A small CTC audio transcriber, trained from scratch: num experts 32, 15625 training examples.
Rows from block 3 of a small CTC audio transcriber, named by matrix and row number. Rows with one number within an expert belong to one neuron, the router's apart. Each number is 128 + 32 x the weight over its row's rms, rounded and kept within 0 to 255. All counts start at 0. Numbers have three digits each. After the name is the row's rms in percent of the matrix's.
After each expert's rows are labels from the 100 clips, of 14848, where the router gives the expert most weight on average: "responds to" is what is common among them. Only what is clearly more common there than usual is listed. The data: read English sentences (LibriTTS-R). In brackets: how many of the 100, against the usual share in percent.
# router: router (model.blocks.3.mlp.router.weight, 32x256), inputs 128-255
# up: expert up (model.blocks.3.mlp.up, 32x128x256), inputs 128-255
# down: expert down (model.blocks.3.mlp.down, 32x256x128, transposed), outputs 128-255

# expert 28
router.28 101:137116076112153166072149081202163143086115099125172087055156148181168111035115083174124094096171141113117149071033138083149114121110142114146163143124117100136102108118122107141183164150120134110128126104101164161134094105163069089119136115163100077146154119144110114129145160067183109152133158091149132100150108138091132100128118179099106133156124099121148145180131144145122168137156
up.0 111:133107132068146078092119130141173082158115153133123102116173130086136141140135187144156139089121128153180146153150121141072093125114046134065117105078092175161137135083104093142126149139164072104110129162143138087132192117155154206089121171115138119105155145126141157129122138160152107079135148157142108143147148127131096133111152166138116093120155165070063147134079129124119139175159
down.0 130:181125095123146092169123126087160068130152149172096100133064151172148135106101129161144139143164114140094091162082161181133184140148084170140095139144128105197168115137094135124155143089113151167200155132096117101051115052157167194134109067111103119151116194106158120094179181204116109140047123084144085169203116187109121123156110098159088087125138175156158131140143102115133143109107
up.1 092:110099162060182105116156120097141124178123092166133168132139171093062124124095122134117144071150141113140147100137113116109116098119121089059164138145121126131136180134149185111117152155151159115172132137142106129140176162139091153119152079084067171131122096100109142147144113153179095210076069124167118162190097112116144116142070114145114187153179134137159032147116107193127182124104
down.1 090:113116128118088159147184106145174134168071132093115143105083144152148149142149125139099067198124092134101134172107154128123177167140056120114088163083168087140134128094139104097136111121160089150117145156130111113106087096125091143144082154181142107146082192133053110102159168095095133121081156137111158156200089144148136098127121141069101098120139110137065123129081122094161120151104
up.2 103:137139138108097074108130149092108156091157120088146094109131159139141167164074110090142113203123121127185058188121113201121156135066112132087165159129080105092071166129102099095171154079159074155148145164162113151113105144008125147132113156141116212116121149130119126099135125142139167088183144213123159103124135125136088096110137137116194076201112126133172129158144137095094111110125
down.2 111:152096087133137121148136158113156131105067082122133117180142157150159129142085131128164141121127169189120156110065150063102076110194118139097137086139124155139144164173187133119140176141164094209103131146183100146119147093135127173126119076099113119081143109197129156133168156142155097136094151127154105135100073109100113052150094086094067168199172142122161155060163146164150087075128
responds to: voice: male (94 vs 47.7)

# expert 13
router.13 098:101175122094106049111129162156118120151158101161170105034099074098132089091084094111102109147154148119093128073127138155129147115129128111149129144123152126173206080101191160133147131079116137158064099055085132126149160082152065187135132112151170096064176103083123093130096123133111131081156066130112109072113103137157089124147161096094099069128122143107103135115099089106139083151111
up.0 106:096099142158182169127122142146129099074095128118145111155114144161122166085075099189148150174096156198137074137098127101099153108181169177132112164103137099160133155130139134105154092153117107138133137137172104121002137146102098109138101215111114134147150094190128109158135114121132137137111147194118129200109123156130126104127103137101150157087176166127178100077125110122143135060132
down.0 108:127127146126133163131061088123107128121129182138047116083056129099056133158132148100110090088124107099141146130117131157098117139137171125145155102114152092154135120063144139152144140129153071127073099136169074163135121138143164127159107112131146165155156135127104121153132168149101098142110087148063040133139172149187154093189107139097149104102108136109070133138093112112113098148165
up.1 099:158107040093139119135100075082123108119171106075165108180163178183117127154161105082091151144142096087166125176132111161132147111098176130107160135174119090160106163154115105086183160148194143159145053116167125074097132103172096126098093150140158100152148115115110187152092170103143161105109127139177150115111100107138168121164079150088113174172117116130160104124113128131096163165165
down.1 111:149101212110107149112194171071145079152133151199110104149094127163191138106143133188094046146172130156080156154093139173124143141140140144114101149103141148117148138166160142171105107101084138143081115152157087093044096118173130171078057132125108106166152059118147100156140133195179086128131175114130132143171138187141121122148114141115121102064135147108121141142143130144135085149153
up.2 091:112114129088114127138160050138191133154119127144136156137108168083163105138094113127094059137127143181134154157113115119086141155046094150135156143126106168127171167156156114144151088085129103170136148114107099081132089099144078125143136089091124143114148140109134119128147067221135123089130178128116099147165153101100169165112104127086192136152108104179112088152110116132155161119150
down.2 087:136138161145159107161142137115120142129117129105156088086143113093111166171147172112103162132131123090139132081160130106165159130178160154124129116145148162160115093112070142140091111135132102093142099120139176184208146143101033105201107149103167090110096133152126156155198159100118141114126092238064092101160095090116107110179128119155102081198137192110188097068141149144112126132082
responds to: the word "you" (68 vs 14.4)

# expert 18
router.18 096:094175094087121162166127116177099164124131127177140098096129133145099098070120132068150145160109171104116159199089089165130104137135171152130112135127163119098151084116072154116078118166117159129176105104076076095164152109086145139091097107138116158159133091109133101162099085129089088133149117129097127173114125124091133137113137141111094149157149160082130162162106146147146105149135
up.0 099:110112146148114151149112116127140108136137139137167127134180093094149104137145184148000132083118057112111110146080089180144120143120100141107188106083094098134181069165180143101115123171183085130137114161107140090187156090117197186180111128159122156152144116125143143138129132093162180094151118170156125096083147139143140124131134140166115080139203077133081060132143100210130097156159
down.0 103:136168083119104110110224079163119129112113113120129155175106126111162138115135178121098157148161157083144060140099130120193120044109166101097125125171160140098119097180117184144124098118139121123099112141128195123051133052116101135152110102178156110078127159081124212102091110104141164137114160141122191200155139124128123125117141153122140160185149113111173114106157146088152112093092
up.1 098:153113100135144145122141100155151134146075133143145138193173137135098138087093154073066169152145167154135172118185112128115141125126142108099094147153145100098138062195110082128109094173118156113121172146141164070080166086106164147129111105140194183160089127086161155086142121143194144124106133065124136106067067092132072142165100096163130162105107115139147142191134118201127150111153
down.1 089:092092105099161057119109162126103135152137157099114154118157129119140074132128114079130145115120124177092139129119157078126148212110165095105116142140112121179108094177129139187096148143090028094165149149119148140208098132109171138133139138092101193145105063165072123114126136076128157139203141180182124155135104131136152067118145123148141141126056139135092126158108159105067087076149
up.2 101:118145149182127105114125135113147125131131132160131136090058112130104133104076167120124122087154168114107123131067128169139081163101161140112099184140039062120127144109131109129149146126130116088135132151175045131117080184109164145115120113145172146130128137081108114115123105162150155047118119112170160165109202173136079142107163154179096116094095109090184141079151225106088098185140
down.2 095:034108060103108174143140106125120125120163048130118161129171099154181078160147139148138136146119167125147112089148139104149083081091191133103131148177088083114185055137165131118109175122182086142092170109130116148135100115156136130117166089115195149108109109170199169107096113167102137114150136056139149133121074073139118101111125123151157118102141088133096095173127044144088146118130
responds to: the word "the" (85 vs 49)

# expert 29
router.29 105:059093116081089149124116159157147087144131136139154169129127136151166199172138094141121138121128133081146124147114172132028098064146132082126140108025110106153138170100112134111113136139107177105160089209120142115179119130139099138120155109156138098136131101166115155106142159139129128071149091136114060121178102113149118099136158167199104126104095138152107109131118221120144145095090
up.0 095:099159177154103105088082179149183118114115160093164098149145110126136097148073118161171069169129171142172148156122114076103108182172143068142076096143146140147138143111150168165149086058201141118091164121123056143120129134147116163139115136140137151061108119149068111122052116124157131075150159167109120167133189120145144101148148122097134120187149121142095118130097158127123135147131
down.0 092:127122117164119133089215164116180136095107100111148109113157128176197093113180167096081161140152141137103081121054146146137160096091126106164160163157130101144179175110136134121084132078110085132162172166133128080160102092151131186134124102109124129097138138158183213119115133098161132136140150104166147118070086097118081130119105140135154108116142105139139160134160090158155100078124
up.1 100:134065187124121126152113113141087177115192056159150129151171130167051147055091062083132152173125167091085186080176120077139112143115128128173097164132098106112116117115076143134141127168115142170114065116125117098125071053156168131144076141141118093131075120083146113157135157163163067146089114115156128180131097126144176103105121148133106135191160084032120113110197161206195136117154
down.1 103:119163127100167178198062123148132150102113152167147156114153118189150105207147134162141142180103127181150151174145119070162078125132087171097179104143147101129096167162104122169124123130092101110143167094111142200135120171099110096161095114128133158100158089134135141089134136115123107165122142101111093107130170169112119137163123074107114136094123146132126160154042196120156130162151
up.2 094:079101156097131120142126100183127099133096095199075115125156114062118156073145127104172133067093099087109198118124153153094095122147134158133170138138116087141091148121092168114162134130103111112030099142161160152134130063108073126178141074162112100117179170156132168091104118149155100122070115168077082097153147142086111093120127178105121153146166126115143104170074161133183079130106
down.2 089:103154106175110056102134141127150104160122110102110172116090144212152161082123078181078125146211147167121123178159117120152170136097114134144111145118124082163175139166151106128124065161153104164178077102094130139132143144129114134103119158131088102128061159120101103167142165162122161145152139127184071138116116174154072141073115142199086191138101077183125132123112148106095123162124
responds to: the word "is" (28 vs 10.5); the word "as" (27 vs 7)

# expert 20
router.20 100:089092126116139173177114094120146115105164144146104134061156153135152151107123105165078179145125139139114162097103064068139176128129103170110191111120157153151097113108144176094114113126110116045155085090074120107149112105133150106188132127116179152173099175124116183167101196146081085109068047155164139092175214114133146132099104095167131120178167152158117141065097108127141118131134
up.5 091:136160197176139124125113134151197129108132091112192119117167136107098079082128135121099124175189131122130144115160108110126107118146125112111114089154136129163118080164144118127151088045124161133085138142128184155094117142076085157147110121093120168120089166157139095131143067176110123141116086131100173125132116181152180111079114135122180062076151092129168118158140054156154094087090
down.5 092:098127147141095088140126152175100115135141139176118113166110097129140085078058135131156139101191126106126085113115104094097157138112129146187157122145137191122139117056125172166151136221087121074136128138152107132146126158107068178159083120182132113116148155102132143109146078086125022119155174081135119116148134155105052174129112086127151115101092192160079121165092181078130147105141
up.6 097:174112095089145149125120129133140174090108081132133083089083140135181132136110141084203143156134161126241166172117118164125112189106153152088080083145150145123112165195068124139102134130149086161214120134140119133128169132144149148144075128119112164086144115095134132069129141141124076196090122146099149183096138133066145107117187149147153153202149150062130085182133120106129090199174
down.6 104:082082092153101137158111137149098155150142202131158156121182138123076090115117155127127128179113109085122163127139057143115160074104141124154108190118123083107170110117138216118120137131139185184094136116129076139108136100111134146055136121121155117127067075106119100093170123140146106146161134139130080163135116081121154166099151168169133124134166066085153135148133130204117088168125
up.7 089:102193102153160186098147167149091143137091150086123184101118128085072098088132137141133119195144144118070131119093121132096150128183141100125120130148096099106158103155112118089199102182138195078158156163149099150094097158157146128138165176141141108126161196201090094108131148106155167097103106139125073136138129166109081105114094086091096113117201160150163141163168105183117100145106
down.7 088:116081146174109058155132172177173124152122162071105104131115124121121090157138147128161119068194126159184183112132147129128173182085120149111153147141113100114122074087131192135084120140078134087120124140114123111145100139118113079181069177122126080188179142092147131187146071142117078185116120109093119096100089099151074146109112083123099141096140148119150117098140117080157156116113
responds to: the word "of" (59 vs 25.1)

# expert 8
router.8 104:189141148141151205139082112098132165098141082148109065161181118100184085081158098148106193147144091136095145136105084193156125119061142139129166162126112118093097122149109144117127123146141127125093089151163140178150179123117163167124105126120092135151079119095166098164070130157104183107065166155109154100096093128134104160179161103104087147104134146077180079108146115114162060118134
up.0 100:115137127131129121154112102096108122134121113134110171123063158131116165113139142134178129159127220153103145089157090111106159131154021170149121061136140123104201116092117163086142155081072157112183119119129101138157102054074109108145111108119146109154113168084145163090132090102151120089139124088087132197126148143136179133136092084070121109098148099141093119194119151094175119099063
down.0 096:166122148129146195148164047057138100161095102097103133125172137135138138148094100129132096097208116150151182095133122135155058143168178126128140142124156154162164174099096138052164084163181078113067111088112051169137150160130134186153166156070163113068116090138134122080163142134113100165154112122161101079127103132124106133150106164173159103144189104119172127126133113193128130120120
up.1 102:128124146131180115101155126128156094081089108136159166139123175096129158158145177126080105174088066099181148111117151128127161160171124078112093110079159108153174125115127084151163120133057169138096152174140055140160119142157116133137146128180144141167153142086104098060175133090245136100082174132091138106128133069117130158126118116138095117133145114107150105097123178175119158135087
down.1 096:142091083134157243088136134123027120142134159106137096138093076083137146150130097135152156169115100101131131168149085091162095143145096159103144147133111084140166156155149153147170090125122091158134068071154140134127098115128151114039104137125160128195122109114123138097100135098091124165160138159138142126147119156063116060133073181155120132147198162123118144137075103084116178106115
up.2 100:100110174103110117136147141055110076185147144069119139170098103156094135115029161080079143111145138132096096163160105142108155143137168155224142169157115160115109152082092145135186110151141123094084106088101130159129116141191125081123114089114118086084144147137120151182145118132129123064146137138161144177136075113111130118132161106135082129110117077093045088101141164151112148214166
down.2 095:119135148103169114089084112125093130120113162120099110124092159104093120120141064116100118157068126165108140107140110129153146098081133115134110115166146137141161150135127106127118135142105099082150099182162190110140114121138148133168183158104140156136056082170151195124150148125137177132123114157163135107200111157158100063150126148150105145112186137203189110131165168106083088102133
responds to: the word "not" (25 vs 9.2)

# expert 1
router.1 064:132089098120191152177180141169162133072123192074155130114103148068124128111113112177086090186093152153130164130136027152112128089153138122137106124137061160136153079093147108073233114081103122140082146108145157125155093170113070114171101175139110136126145137080113123090167163106174117109107186162136160113161181134103157091135103099073118129118116122178118104165142174175137090198097
up.0 109:105155122194158069147135162086079063137166166163104113117118166109083141199121153154145138086125122107098113055159135157144163098142178131145164137130157147189143133141091148131167113097160120109152176149108126129143135166133187149113202115166105034065126170129102146145180150137125129113156073074061124139096047145110134134138112114132152104167153155100134102130147103112106148132081
down.0 108:107091112071115176190204124144172138100174121133157149160106060131174101159202068114131125106120181119109136126093155074132124120086128058079142127093113125125113168084156104134115148102120108193133170124151104158149140141103104134140147056121094182144128149099076153147064108118105027131112117116100151142120131150118124123167014204111125132150115101120074193144143139160122090118138
up.1 097:139111157136168146152123135050113137151057160166105096109112094058195122165087115098151146072121131102108104110144145126046112084131166162141157132110170175159149158080125119104133119109141103133138150150114118133143138159184123194131178133179140086071137108151123121156129116117134127153147075155128111124113131109150132138149159142134192130158130143148159065119143139120135132090083
down.1 098:119152147124167144160221109166164129120104152128129130109092128152163095156203094135157166132090160146183141165115100111169093116080138123110083115140081142164100110182101104131136159132131133137109107145163123117141170104103115162126138113113104104149145145089091099147087084125094068146104188098124120120183180174139118090143059167123141147092108144182152173128095121152139101132123
up.2 108:115150149137124151086119080113142163096157069115127143127124065119100163183153174067112135186103143085173160180074118131158095126126092128138143078118132116124163106167094151153083103156106162132111112127141124139034136143130128133112113124107151207187148083119195108153130178159030164135109175138173138120162149080140184128130200148152106155102116154085080135048122087164116129099129
down.2 115:116216144154077125137107159097123103141116134116127114150118122160159163093067157149111111122158096107137109128146101143118145126203117147181166136122126131110117146136151208135200122172121152078128147143179127134088085112145080082180171135175211088084122131161208151108152161121136169121127063161138122102073075124100175151079186133122092153162151064100087064110114138102086094126127
responds to: voice: female (90 vs 52.3)

# expert 9
router.9 101:153098108161182098082157202167153091103096144124165127122110114097108174126121099138134141186123142181160187162102090103118108094163195090063115154116126134113119103080101122065176127087115136142153186187150133176112079153167089111167123113112149139157159121167154162111131168103229096137115125163063129132145159160070134082136103107108167127131143141196119133156101148136114122113116
up.5 102:139089115124122110122054153123084097162131156143194150095160192180046106136119162165132117078112132120151118098122036112124169159124159196128115146081111164209120097165169075122108099140150130073124106123076132094104186130106070086151165172116137043101140124100142105103168095099133117101179208104099108192113133123115122150131121122146164048160134142120145135110104114189201145065159
down.5 106:153078213081098167133120132106111120154114097102156146134109201076124124159146112123127152149109056095187169138155135132162162156115096129108141112095093120064138185065089128128164097135129104114128148095116053134135145149145144117136138168161165179114102149169142132083128148135076145160104115194131164074126089129118153119196085135168125166201144101129160188097091084161112109168120
up.6 089:170198149174052120095133158170098149129107063169166100101085130171080117136103086142128165169160123141154072111122125113162144167170184135145074111152061110087154090123107127117136210093117088083170130123085053156139098133118119150105153143132151183126115085128059158172079157156149134129118087172126133125125056169146114140148152026093134067123141104127127124105149107217150127109175
down.6 094:176045170131091128174135146133156120098138142160097153102132118092137097087121133072073121100159148105149131154192100125096111124130102178098064122119135159076149177181124083106185078133092173114112180110108121078132160142147104102161159148100166075107115124201159109175107100135079075133146113126181105130092173132112131074158167137137096063124133126145107134121143139159109114124134
up.7 093:064130075121080107113131128184113145081095142161087064125077133147157128102071160181080135063108085090088175115189129146197122120066145174124114119090125104181138154132095132149128178175107078157126134134113163136153162128133156103150195123169112100178133169155140187115128161106142087098150113161140118142090190144137157100057173164121155120100122070083084142099148105115120154139089
down.7 094:143207093152112150098105088138145090181133150149126142185137139163114127125145118150183157135120096151150128118066178116063158083112133137154062140100125121108170131122178110112187150112162076178127116103182136138115146161077156158154100130145155090076087157059160131067177133140077178095115129172107134134159149127180160129114118166163154160175188187101159100155103082113146055125141
responds to: voice: male (76 vs 47.7)

# expert 26
router.26 104:109089110103118102116135164094131168122047160089114206119152150116128085175083172136115194103137139160166090177137098122170174159151094163142196162154091159102126102158082117175098156112146121158109133110135167128148162128072096128128080132130084161161115130112144127076152098149062172085081140128160099136109161152184098115201148163150108131095138171171081093083178152147129084094139
up.5 087:124128132165188162111106078091135157035105101115177128090163175114106115122115124088113134082130080144171141084083142154167136090117129142144117113144071129097136125112153155127132167097166158107125134195116134213113144150116160103100135176101147109149151128146130116092109094109194128195112154141118103095178095096176133086146127103147153097099217119117125082100126091197131182140143
down.5 081:143180096086076176135203158144079140196138162163140150147131126142138196184140130124170038126079108117070107111088133158126144100122137149116097165133150156185138132138132101223144148177143080057158138076115101103123136106115118150074147163120172102117159085091160115079140095161071129121178104088103162145133072153154113126099124109145145124090090112059121113130104106117106152115172
up.6 100:122102150099104146087069184129130134125138101161159113127158144110142098126120126106124114139201143135148143086108109106130096127080194125093103101093129111161187082121142104074135060105148110183130125112083107188189161122124125114140180122157160089074171075096144097163152120091148124130097084186075147086141143091100173139140111143098114113177076121093055088160154121134170112114125
down.6 104:148129143078168133087158080087106117106142224167135134130123103156174093093124164047131091136140143108126131148089085141121129162081087147105043165088142150125111227178137084174121138079104111089090148192123125098160137132080133093120133129174194112172119151118115125161092111119098153119138196157108118132142182133125122097122182128137117112132090198145094101140120120127143133133171
up.7 104:159170153109172134136151142137133153072109085131111156162140098145131132101102146113166110162085216127082107120053113162146102127124063102158085130053125119084176144105144107168074113150148182166109122122137134063129115147136152074088169094101104134172085094138158172096115115101164096108184180153140158149133106095071106193123146123170152099128111133150219181129136145114118120139090
down.7 100:143106115171075107117154120070107131177120151119132150102136081112141154129129170133189145117067126139123143147111119106136070104123114151089108153111103150136110151103143085132150194132184116110120198111136071177142107137101142148111083076114185009110141143153120138134118097154104144175100121090131130153112117159132161116089131101062102231146159182118113184147112119198153131125179
responds to: the word "the" (79 vs 49)

# expert 27
router.27 088:109144161058162091163191101123161200093058132137155155087114140145148159083122090139096083169085143167120177125096065110113148117165138160180167172122093132129168056009135138146185132107123154139087135148109168147093100139086103085156096095158109209135135162130194187095179165119140078128106189126159159109133078127124141125105111138124151136119114067194136102124127169141140160177115
up.5 090:099166108107099093172159133080101157137078134170131130154148094098146156118124108173154148086153135141141099166127184125114155134162131142070143179087147087183139101100158154150163140193082136092130164162130101082099071072187153077237166084120160083140124130152186154157157127127099083123145115082109121165133102171105087144092163131089129082142142116114146137198085170083131198127035
down.5 101:157109118122141100125101101136121091123073157074096059138142175134075163115156129153104086085139146128104113177135099150172184159148120139143139132180184081125102122185146186178135141139092061180073073153089146196119100104156120111158106091125152150177145158117099113170118127087075109176115122149050183132107129122143123108121088130132164147192114193132133153115153111107133067115160
up.6 142:102111116095134188109126138146200154089135089098193110162171128115109119056143147138112154079080162154125096129181163136134072215146116092087136106151105048110104149123109073116136109118139156156081143179103172088151119205122151135138076140149086198146150154081073069127111159114165098117082123116119157170157173109120116100184135121111070204158114119086144151105168139190127074069191
down.6 114:106091083148148139139148117134131150126173092179151151146131126148139100111152111104085121108131230141145125157135143144136085156156104140099146100128141113206093143120108169094138119098143149116075128139131142116149104122136177147121081074109139109162180125064100147139111156102125056134119098127123160128159182140110093145208063153143146113084123145093111127105175111187129143118208
up.7 085:138137125143099145107136134125151076117076110067133115088099215119127141087100137105140112082157131128096122129156168127152166052085146132119130124174205092074146172155087091135140162092137109134087144096145160075147109154089081121162150162162109099127121090133111104128148108193097127080157065158119128164144159126114143125105093124078115189158073158151098105134159137182118101111089
down.7 095:162150172124115107162138124139177160117113156091144160091143163134080132129139107130174143171131098150120138112079117141119107104111137121120084128122161144147144133118135074105103073156152132116139178098131170147160083142132148147129130142150078110069127127143143150149140125114158184103073146188198111117106084059085158079108154064089150124186141116155129096171154177158187196114106
responds to: voice: male (95 vs 47.7)

# expert 19
router.19 097:176113184139124162146145127104088104167165089142096132107085075125066089111122139152063132063103112112166117128161156167190140153138180147137137110134123106133072071125138148150142158105173086162110166133148133177157080146133148122131136198102125134109187159120137100140090090133108136145094076102137137098155156175154096150142070133097137178120124089172101173074117077190143133106100
up.0 098:119067116113146119141170155114111184159122121090101060125155140121157086095106088124128170093103168139093106172117137159108122169086192156196119176153162107075126172130146091116122184102110128088110130111135124119166136104150077114150090132094133118094085153120158123183138175150120067146135140099147204153155118138124130157096148104072121188150103106146119113150108132104070104137162
down.0 092:121153107152114140118117135151133085115164089130178138105138170163084080101183134153133155196138134108112119106107180146105103062152079106117069158110153093126082128131099128098178109147100130142156169075125196186118105091133196077091187167095133148106118118167128150119093150095085165105082093144105177088131161132100120130115123074125125059185098140094103144128143101161157107141098
up.1 091:112145131119130174110140168253076181152140107142132111116160140133113137107093121064177134136039141169119098166188093088172096089142129101162152148099107138105096110172123137147086187171147154121132085125173122155126136187102128076087096093097089133170138107209092120184112095155081091107116124172125111090167132116093108158175153160145164110132170107143136136128051126114166133111155
down.1 091:201100126152129119132112099064143091128187130134121133107083109152146150074148160125083187108141096115094112122134163204144104182129149136135143083141110158120157096124110099136128129159107185147116154132158195163131121092183186188099127065128092136157105158115130156153141198151177120087129147087132090158156112181130094097147117097099124134111165170178119129114123124100126161114125
up.2 102:100099172137152141111079167173095191099184108082129125101112106135171201149113095151120188107093160196137094114166110078137125119098154119160084118123159150163101159173163129142123158133181108097131118146180121099162122159152135058130143130123147126090116107126114110093081143159066144126158163182142134101157186029132149100069171159137140123206090107089178151090120141069134142084117
down.2 106:141124086116198088175126103101163127110144088145118155160158133174143106133158146141099081145085113098154119095121150205129128151177096160114163134140056108120071169168151127104106087096054144080170144127129129095129136128159104157124174072075143111149108096136168172153144163102101132128089140061123155187163086146112138079168097149094103109121114122158098077162193130130111095125131
responds to: the word "her" (50 vs 7.5)

# expert 30
router.30 121:118093117161141159130144163194138175053165122097167102072142129103161110160142108185125080112111155142067214104130043106117089099167166106092124105115108132133115110092151097141162089107153111122161118141111145095123139151135169121112125121111098167092119146057125161126127162097179105110086195162100174152184154226123143160147127141100104071152081115171155178116134121184130121155088
up.0 073:114079126141155109134126079136123136093155127098151154102030130148166123096115048121152094126116130150116149139115126136063139162141091153111092083093082098096092119078148165063104177119147128066100079157094121079103111136176141117137145104129165139128159152130164134121175138139116034124128112131124131075149131161080083142058087112117121151165099168149183102138112126145148175122098
down.0 072:115125130129141122136137107118152109190119152148143182102133123152109081192178131133108172128162170155084130131129090159125109104149136131158142131129136135122104142098155132082116132152190144124123116099127148065108179106148163147164138139102135193163142058127085126092157164142048065144141149150071139191236131082118108146123097184110161111120082114160133124107192127088173136115108
up.1 101:112147176145125076117149130092088153171131146133162157108091120150116107105082122199093119183079101140173159083145179123208170128126055103102198144117146142126173149054024105137146085136104145137154252160138085137176160129111121079084108147174166084128126127095171143092147135160083120111142071132127129141162078144157111163082081127137109159143118155131112157114145102119131152104127
down.1 094:112142146130116165219050097131133142148122101160097180098130167160094156149141110093132208139124099148156123144116125118138122151086158083089085113119129102074175151145095100008112184089109148123106103177126216127138099125143090121099131145108123086117083120169119142087134093105140162081155111099112138122073156055201145145152152104143116116113129149177142090146115148160184122112141
up.2 099:099167129129116110120156154077114120122170188132064143097105143176172131145044103187158126164131078162193161087079150136090138116145106132151163152112168154168157177057041119115126142125160122155152166146191112149121173106080132158103056158136126105095073102161177089120147127154119097095097098143134110174097115119114112090085121157147115111151131096138124137134112116117119104111158
down.2 090:118154075147143129203120141110142121208136158169111165045108134162127100140142152095166133120156175107055101120097164184134104102115150128080104165120146148105120108130105093065104129137115140095107107163109124135167110170128100105105111086145100153138183063148124116115067163153094092085115109069102135154112143061134161085226096081127141145144129167113145120133167152067167117169144
responds to: voice: male (84 vs 47.7)

# expert 12
router.12 107:154066075084135099089110138172148115094095095114128140123138157121128170160097178115166100110130100161120066123094125062158095123153131109151122114072133142108141161175136096169103160162108157072163100111135153120097138150078083094119106167128081141119157105166157169109181152128089141098173157096143126173129115142124152129157145154211153074079166147138112161126120154127113169110130
up.0 103:168076229086156139088168129131115137155124107161114124118118127103137142125119094157008154127110115134156141103198097168168136074147112081083135126149175105105111104132107145097206142129103138113105146140102161187143124101154110149098168103102127135130121199111148120153130100106147160093114131098130112113180044135153070089137129133112161114114120115148163162068142081160160136109111
down.0 094:164142131143158114164111115112094117131153171126166073116123122127176139146103139104154102091152134121091135124147120165158116144157142165166162174159133149145150143092093128151085061219090117116168157095123115089177176130081102121172138102115136138116153132147180161100089094129148032113201100091128151126123109168137113128152113082132123087088096135089090122132107166154131137144145
up.1 091:101179135105186121117105142167137163112159083120060094155090126128090136152156154158140123195137179134128136118153101153115113157158120143138113092146125040028143113148067145178143157093086145145124130145120174171197119063132127141100095111080150078090148111082141160103113155139139137170108107139088178101191105163120157098147188096143090091127159170111126161080158147089087136162134
down.1 087:135115100141095141116154096121061154163087130174099093105175165155160122055121036052111162055091095181072168150137103073127107116091116170126112176147112133162108124105127131145150102124164117135124088116078071130111108163087117117202167132100133144137140136150101094150055035139109131180137122114091085158161100141099106089104116128125141100084143145117106106191098168115133139130171
up.2 107:162139104164110122146161156119218148142122113109136106093148136112112154073109110154110152128096118125089119132133115110111122180088165135102109097130202096218135139104131153088157114170119111091160138148063139112107109184134158093110146134124139142133150106161111112147132103195097151171099045127186086097121097152135132143113096085069125126141101039116136160139161096132109075089141
down.2 114:078108084097100179070144120112102155147128107122124141146130137131123135098052180136148159170115140150129175133127123097107140086088079139165140199113099111105114111120144107161142156123205115147137109083145077115041078134118068129120104125110115143121119100145107101166042109171153113141167131126130123141119153115029165134130131148134161108106086167173065069159089094160157134167124
responds to: the word "not" (31 vs 9.2)

# expert 7
router.7 091:061129169087093194164123132160097099116149138174092127156122131149106184188161150147138079145186123089140093098152203172132118099129142158113108134103117118130162136047198108097102144113093118102108170094169094071080124105161155131123102145166188099129106118101126141072116097143096113074149152122089161136130127140092139170079127179061119178139070108102133164196107112077103080131075
up.0 103:096148116127151113097136103102194114128161097168105074110082163103110140118113158164183153102082097117169135058153134142088142155138118149112117086158128126146165129136169111102134072095138146104110062141144102191124213101116136142073157063151130194147122095081126188194132115131120149111105171104140092121150140143086118097115102126119095123071167145058160090131136124144205091184158
down.0 099:128087170153089128090120185143122158101121225096140130101163172112112083059155119123102160182145098153117125106107080052100170098058077069174109109141123095109073152124092118185181114120154103198140079174176091111164117127072117136180118133127148117137091087137113137118169132122126135100131187193136139115087125095132152160096178142151118175088201183156130081139101145133076115147155
up.1 101:121117137182178094100109119100148117151134134120122080102137145135151127094109094157134111124112140110108130145135143108155180120115139114143112076076037129131118115132135139205142150106138162085121119140158084115158100124119106121159095090086117144073103152116156091078132135143164096133097101086151175101113154137104070119036139155166129126116154115109138101174139172155108181168104
down.1 101:129128170155124088146147147113157111082126183128115150151071131156127142118164070086090141100086093166075160151080144102116118190130069125084170149085115118094102141163103148118109127074141124055100142127138063121133111127158121131143075188211111112122091149134100089129138183143163172140094189067068163106142146165170208152115146115100137155151136129114076124095126122134084073122134
up.2 100:174172125162171199138101124067129142124157134110111141089112055115156111095071149119147171109101095152160117067104105192066170124155104174183162141148042112099125128127121108085111125127141103162130145090065158149198095183126149173143129135147145127154128111155226112127136108097154066091160072101144112097102126192118126133209162149160141123058117144074197133137130106092144098083124
down.2 096:181105146075064162118186157088091067084172131121148126127121119061115181076131134206149103100138137133141094130110142127150100127126152144086106031156117122152090151140084175139195125152088114116126130144124108161053142120140190154178087140092130153149117168110181112147170122138122183104120177169039125140124093102104119150141077091164115098183194145148052102125108132137143092103072
responds to: the word "i" (44 vs 20.8)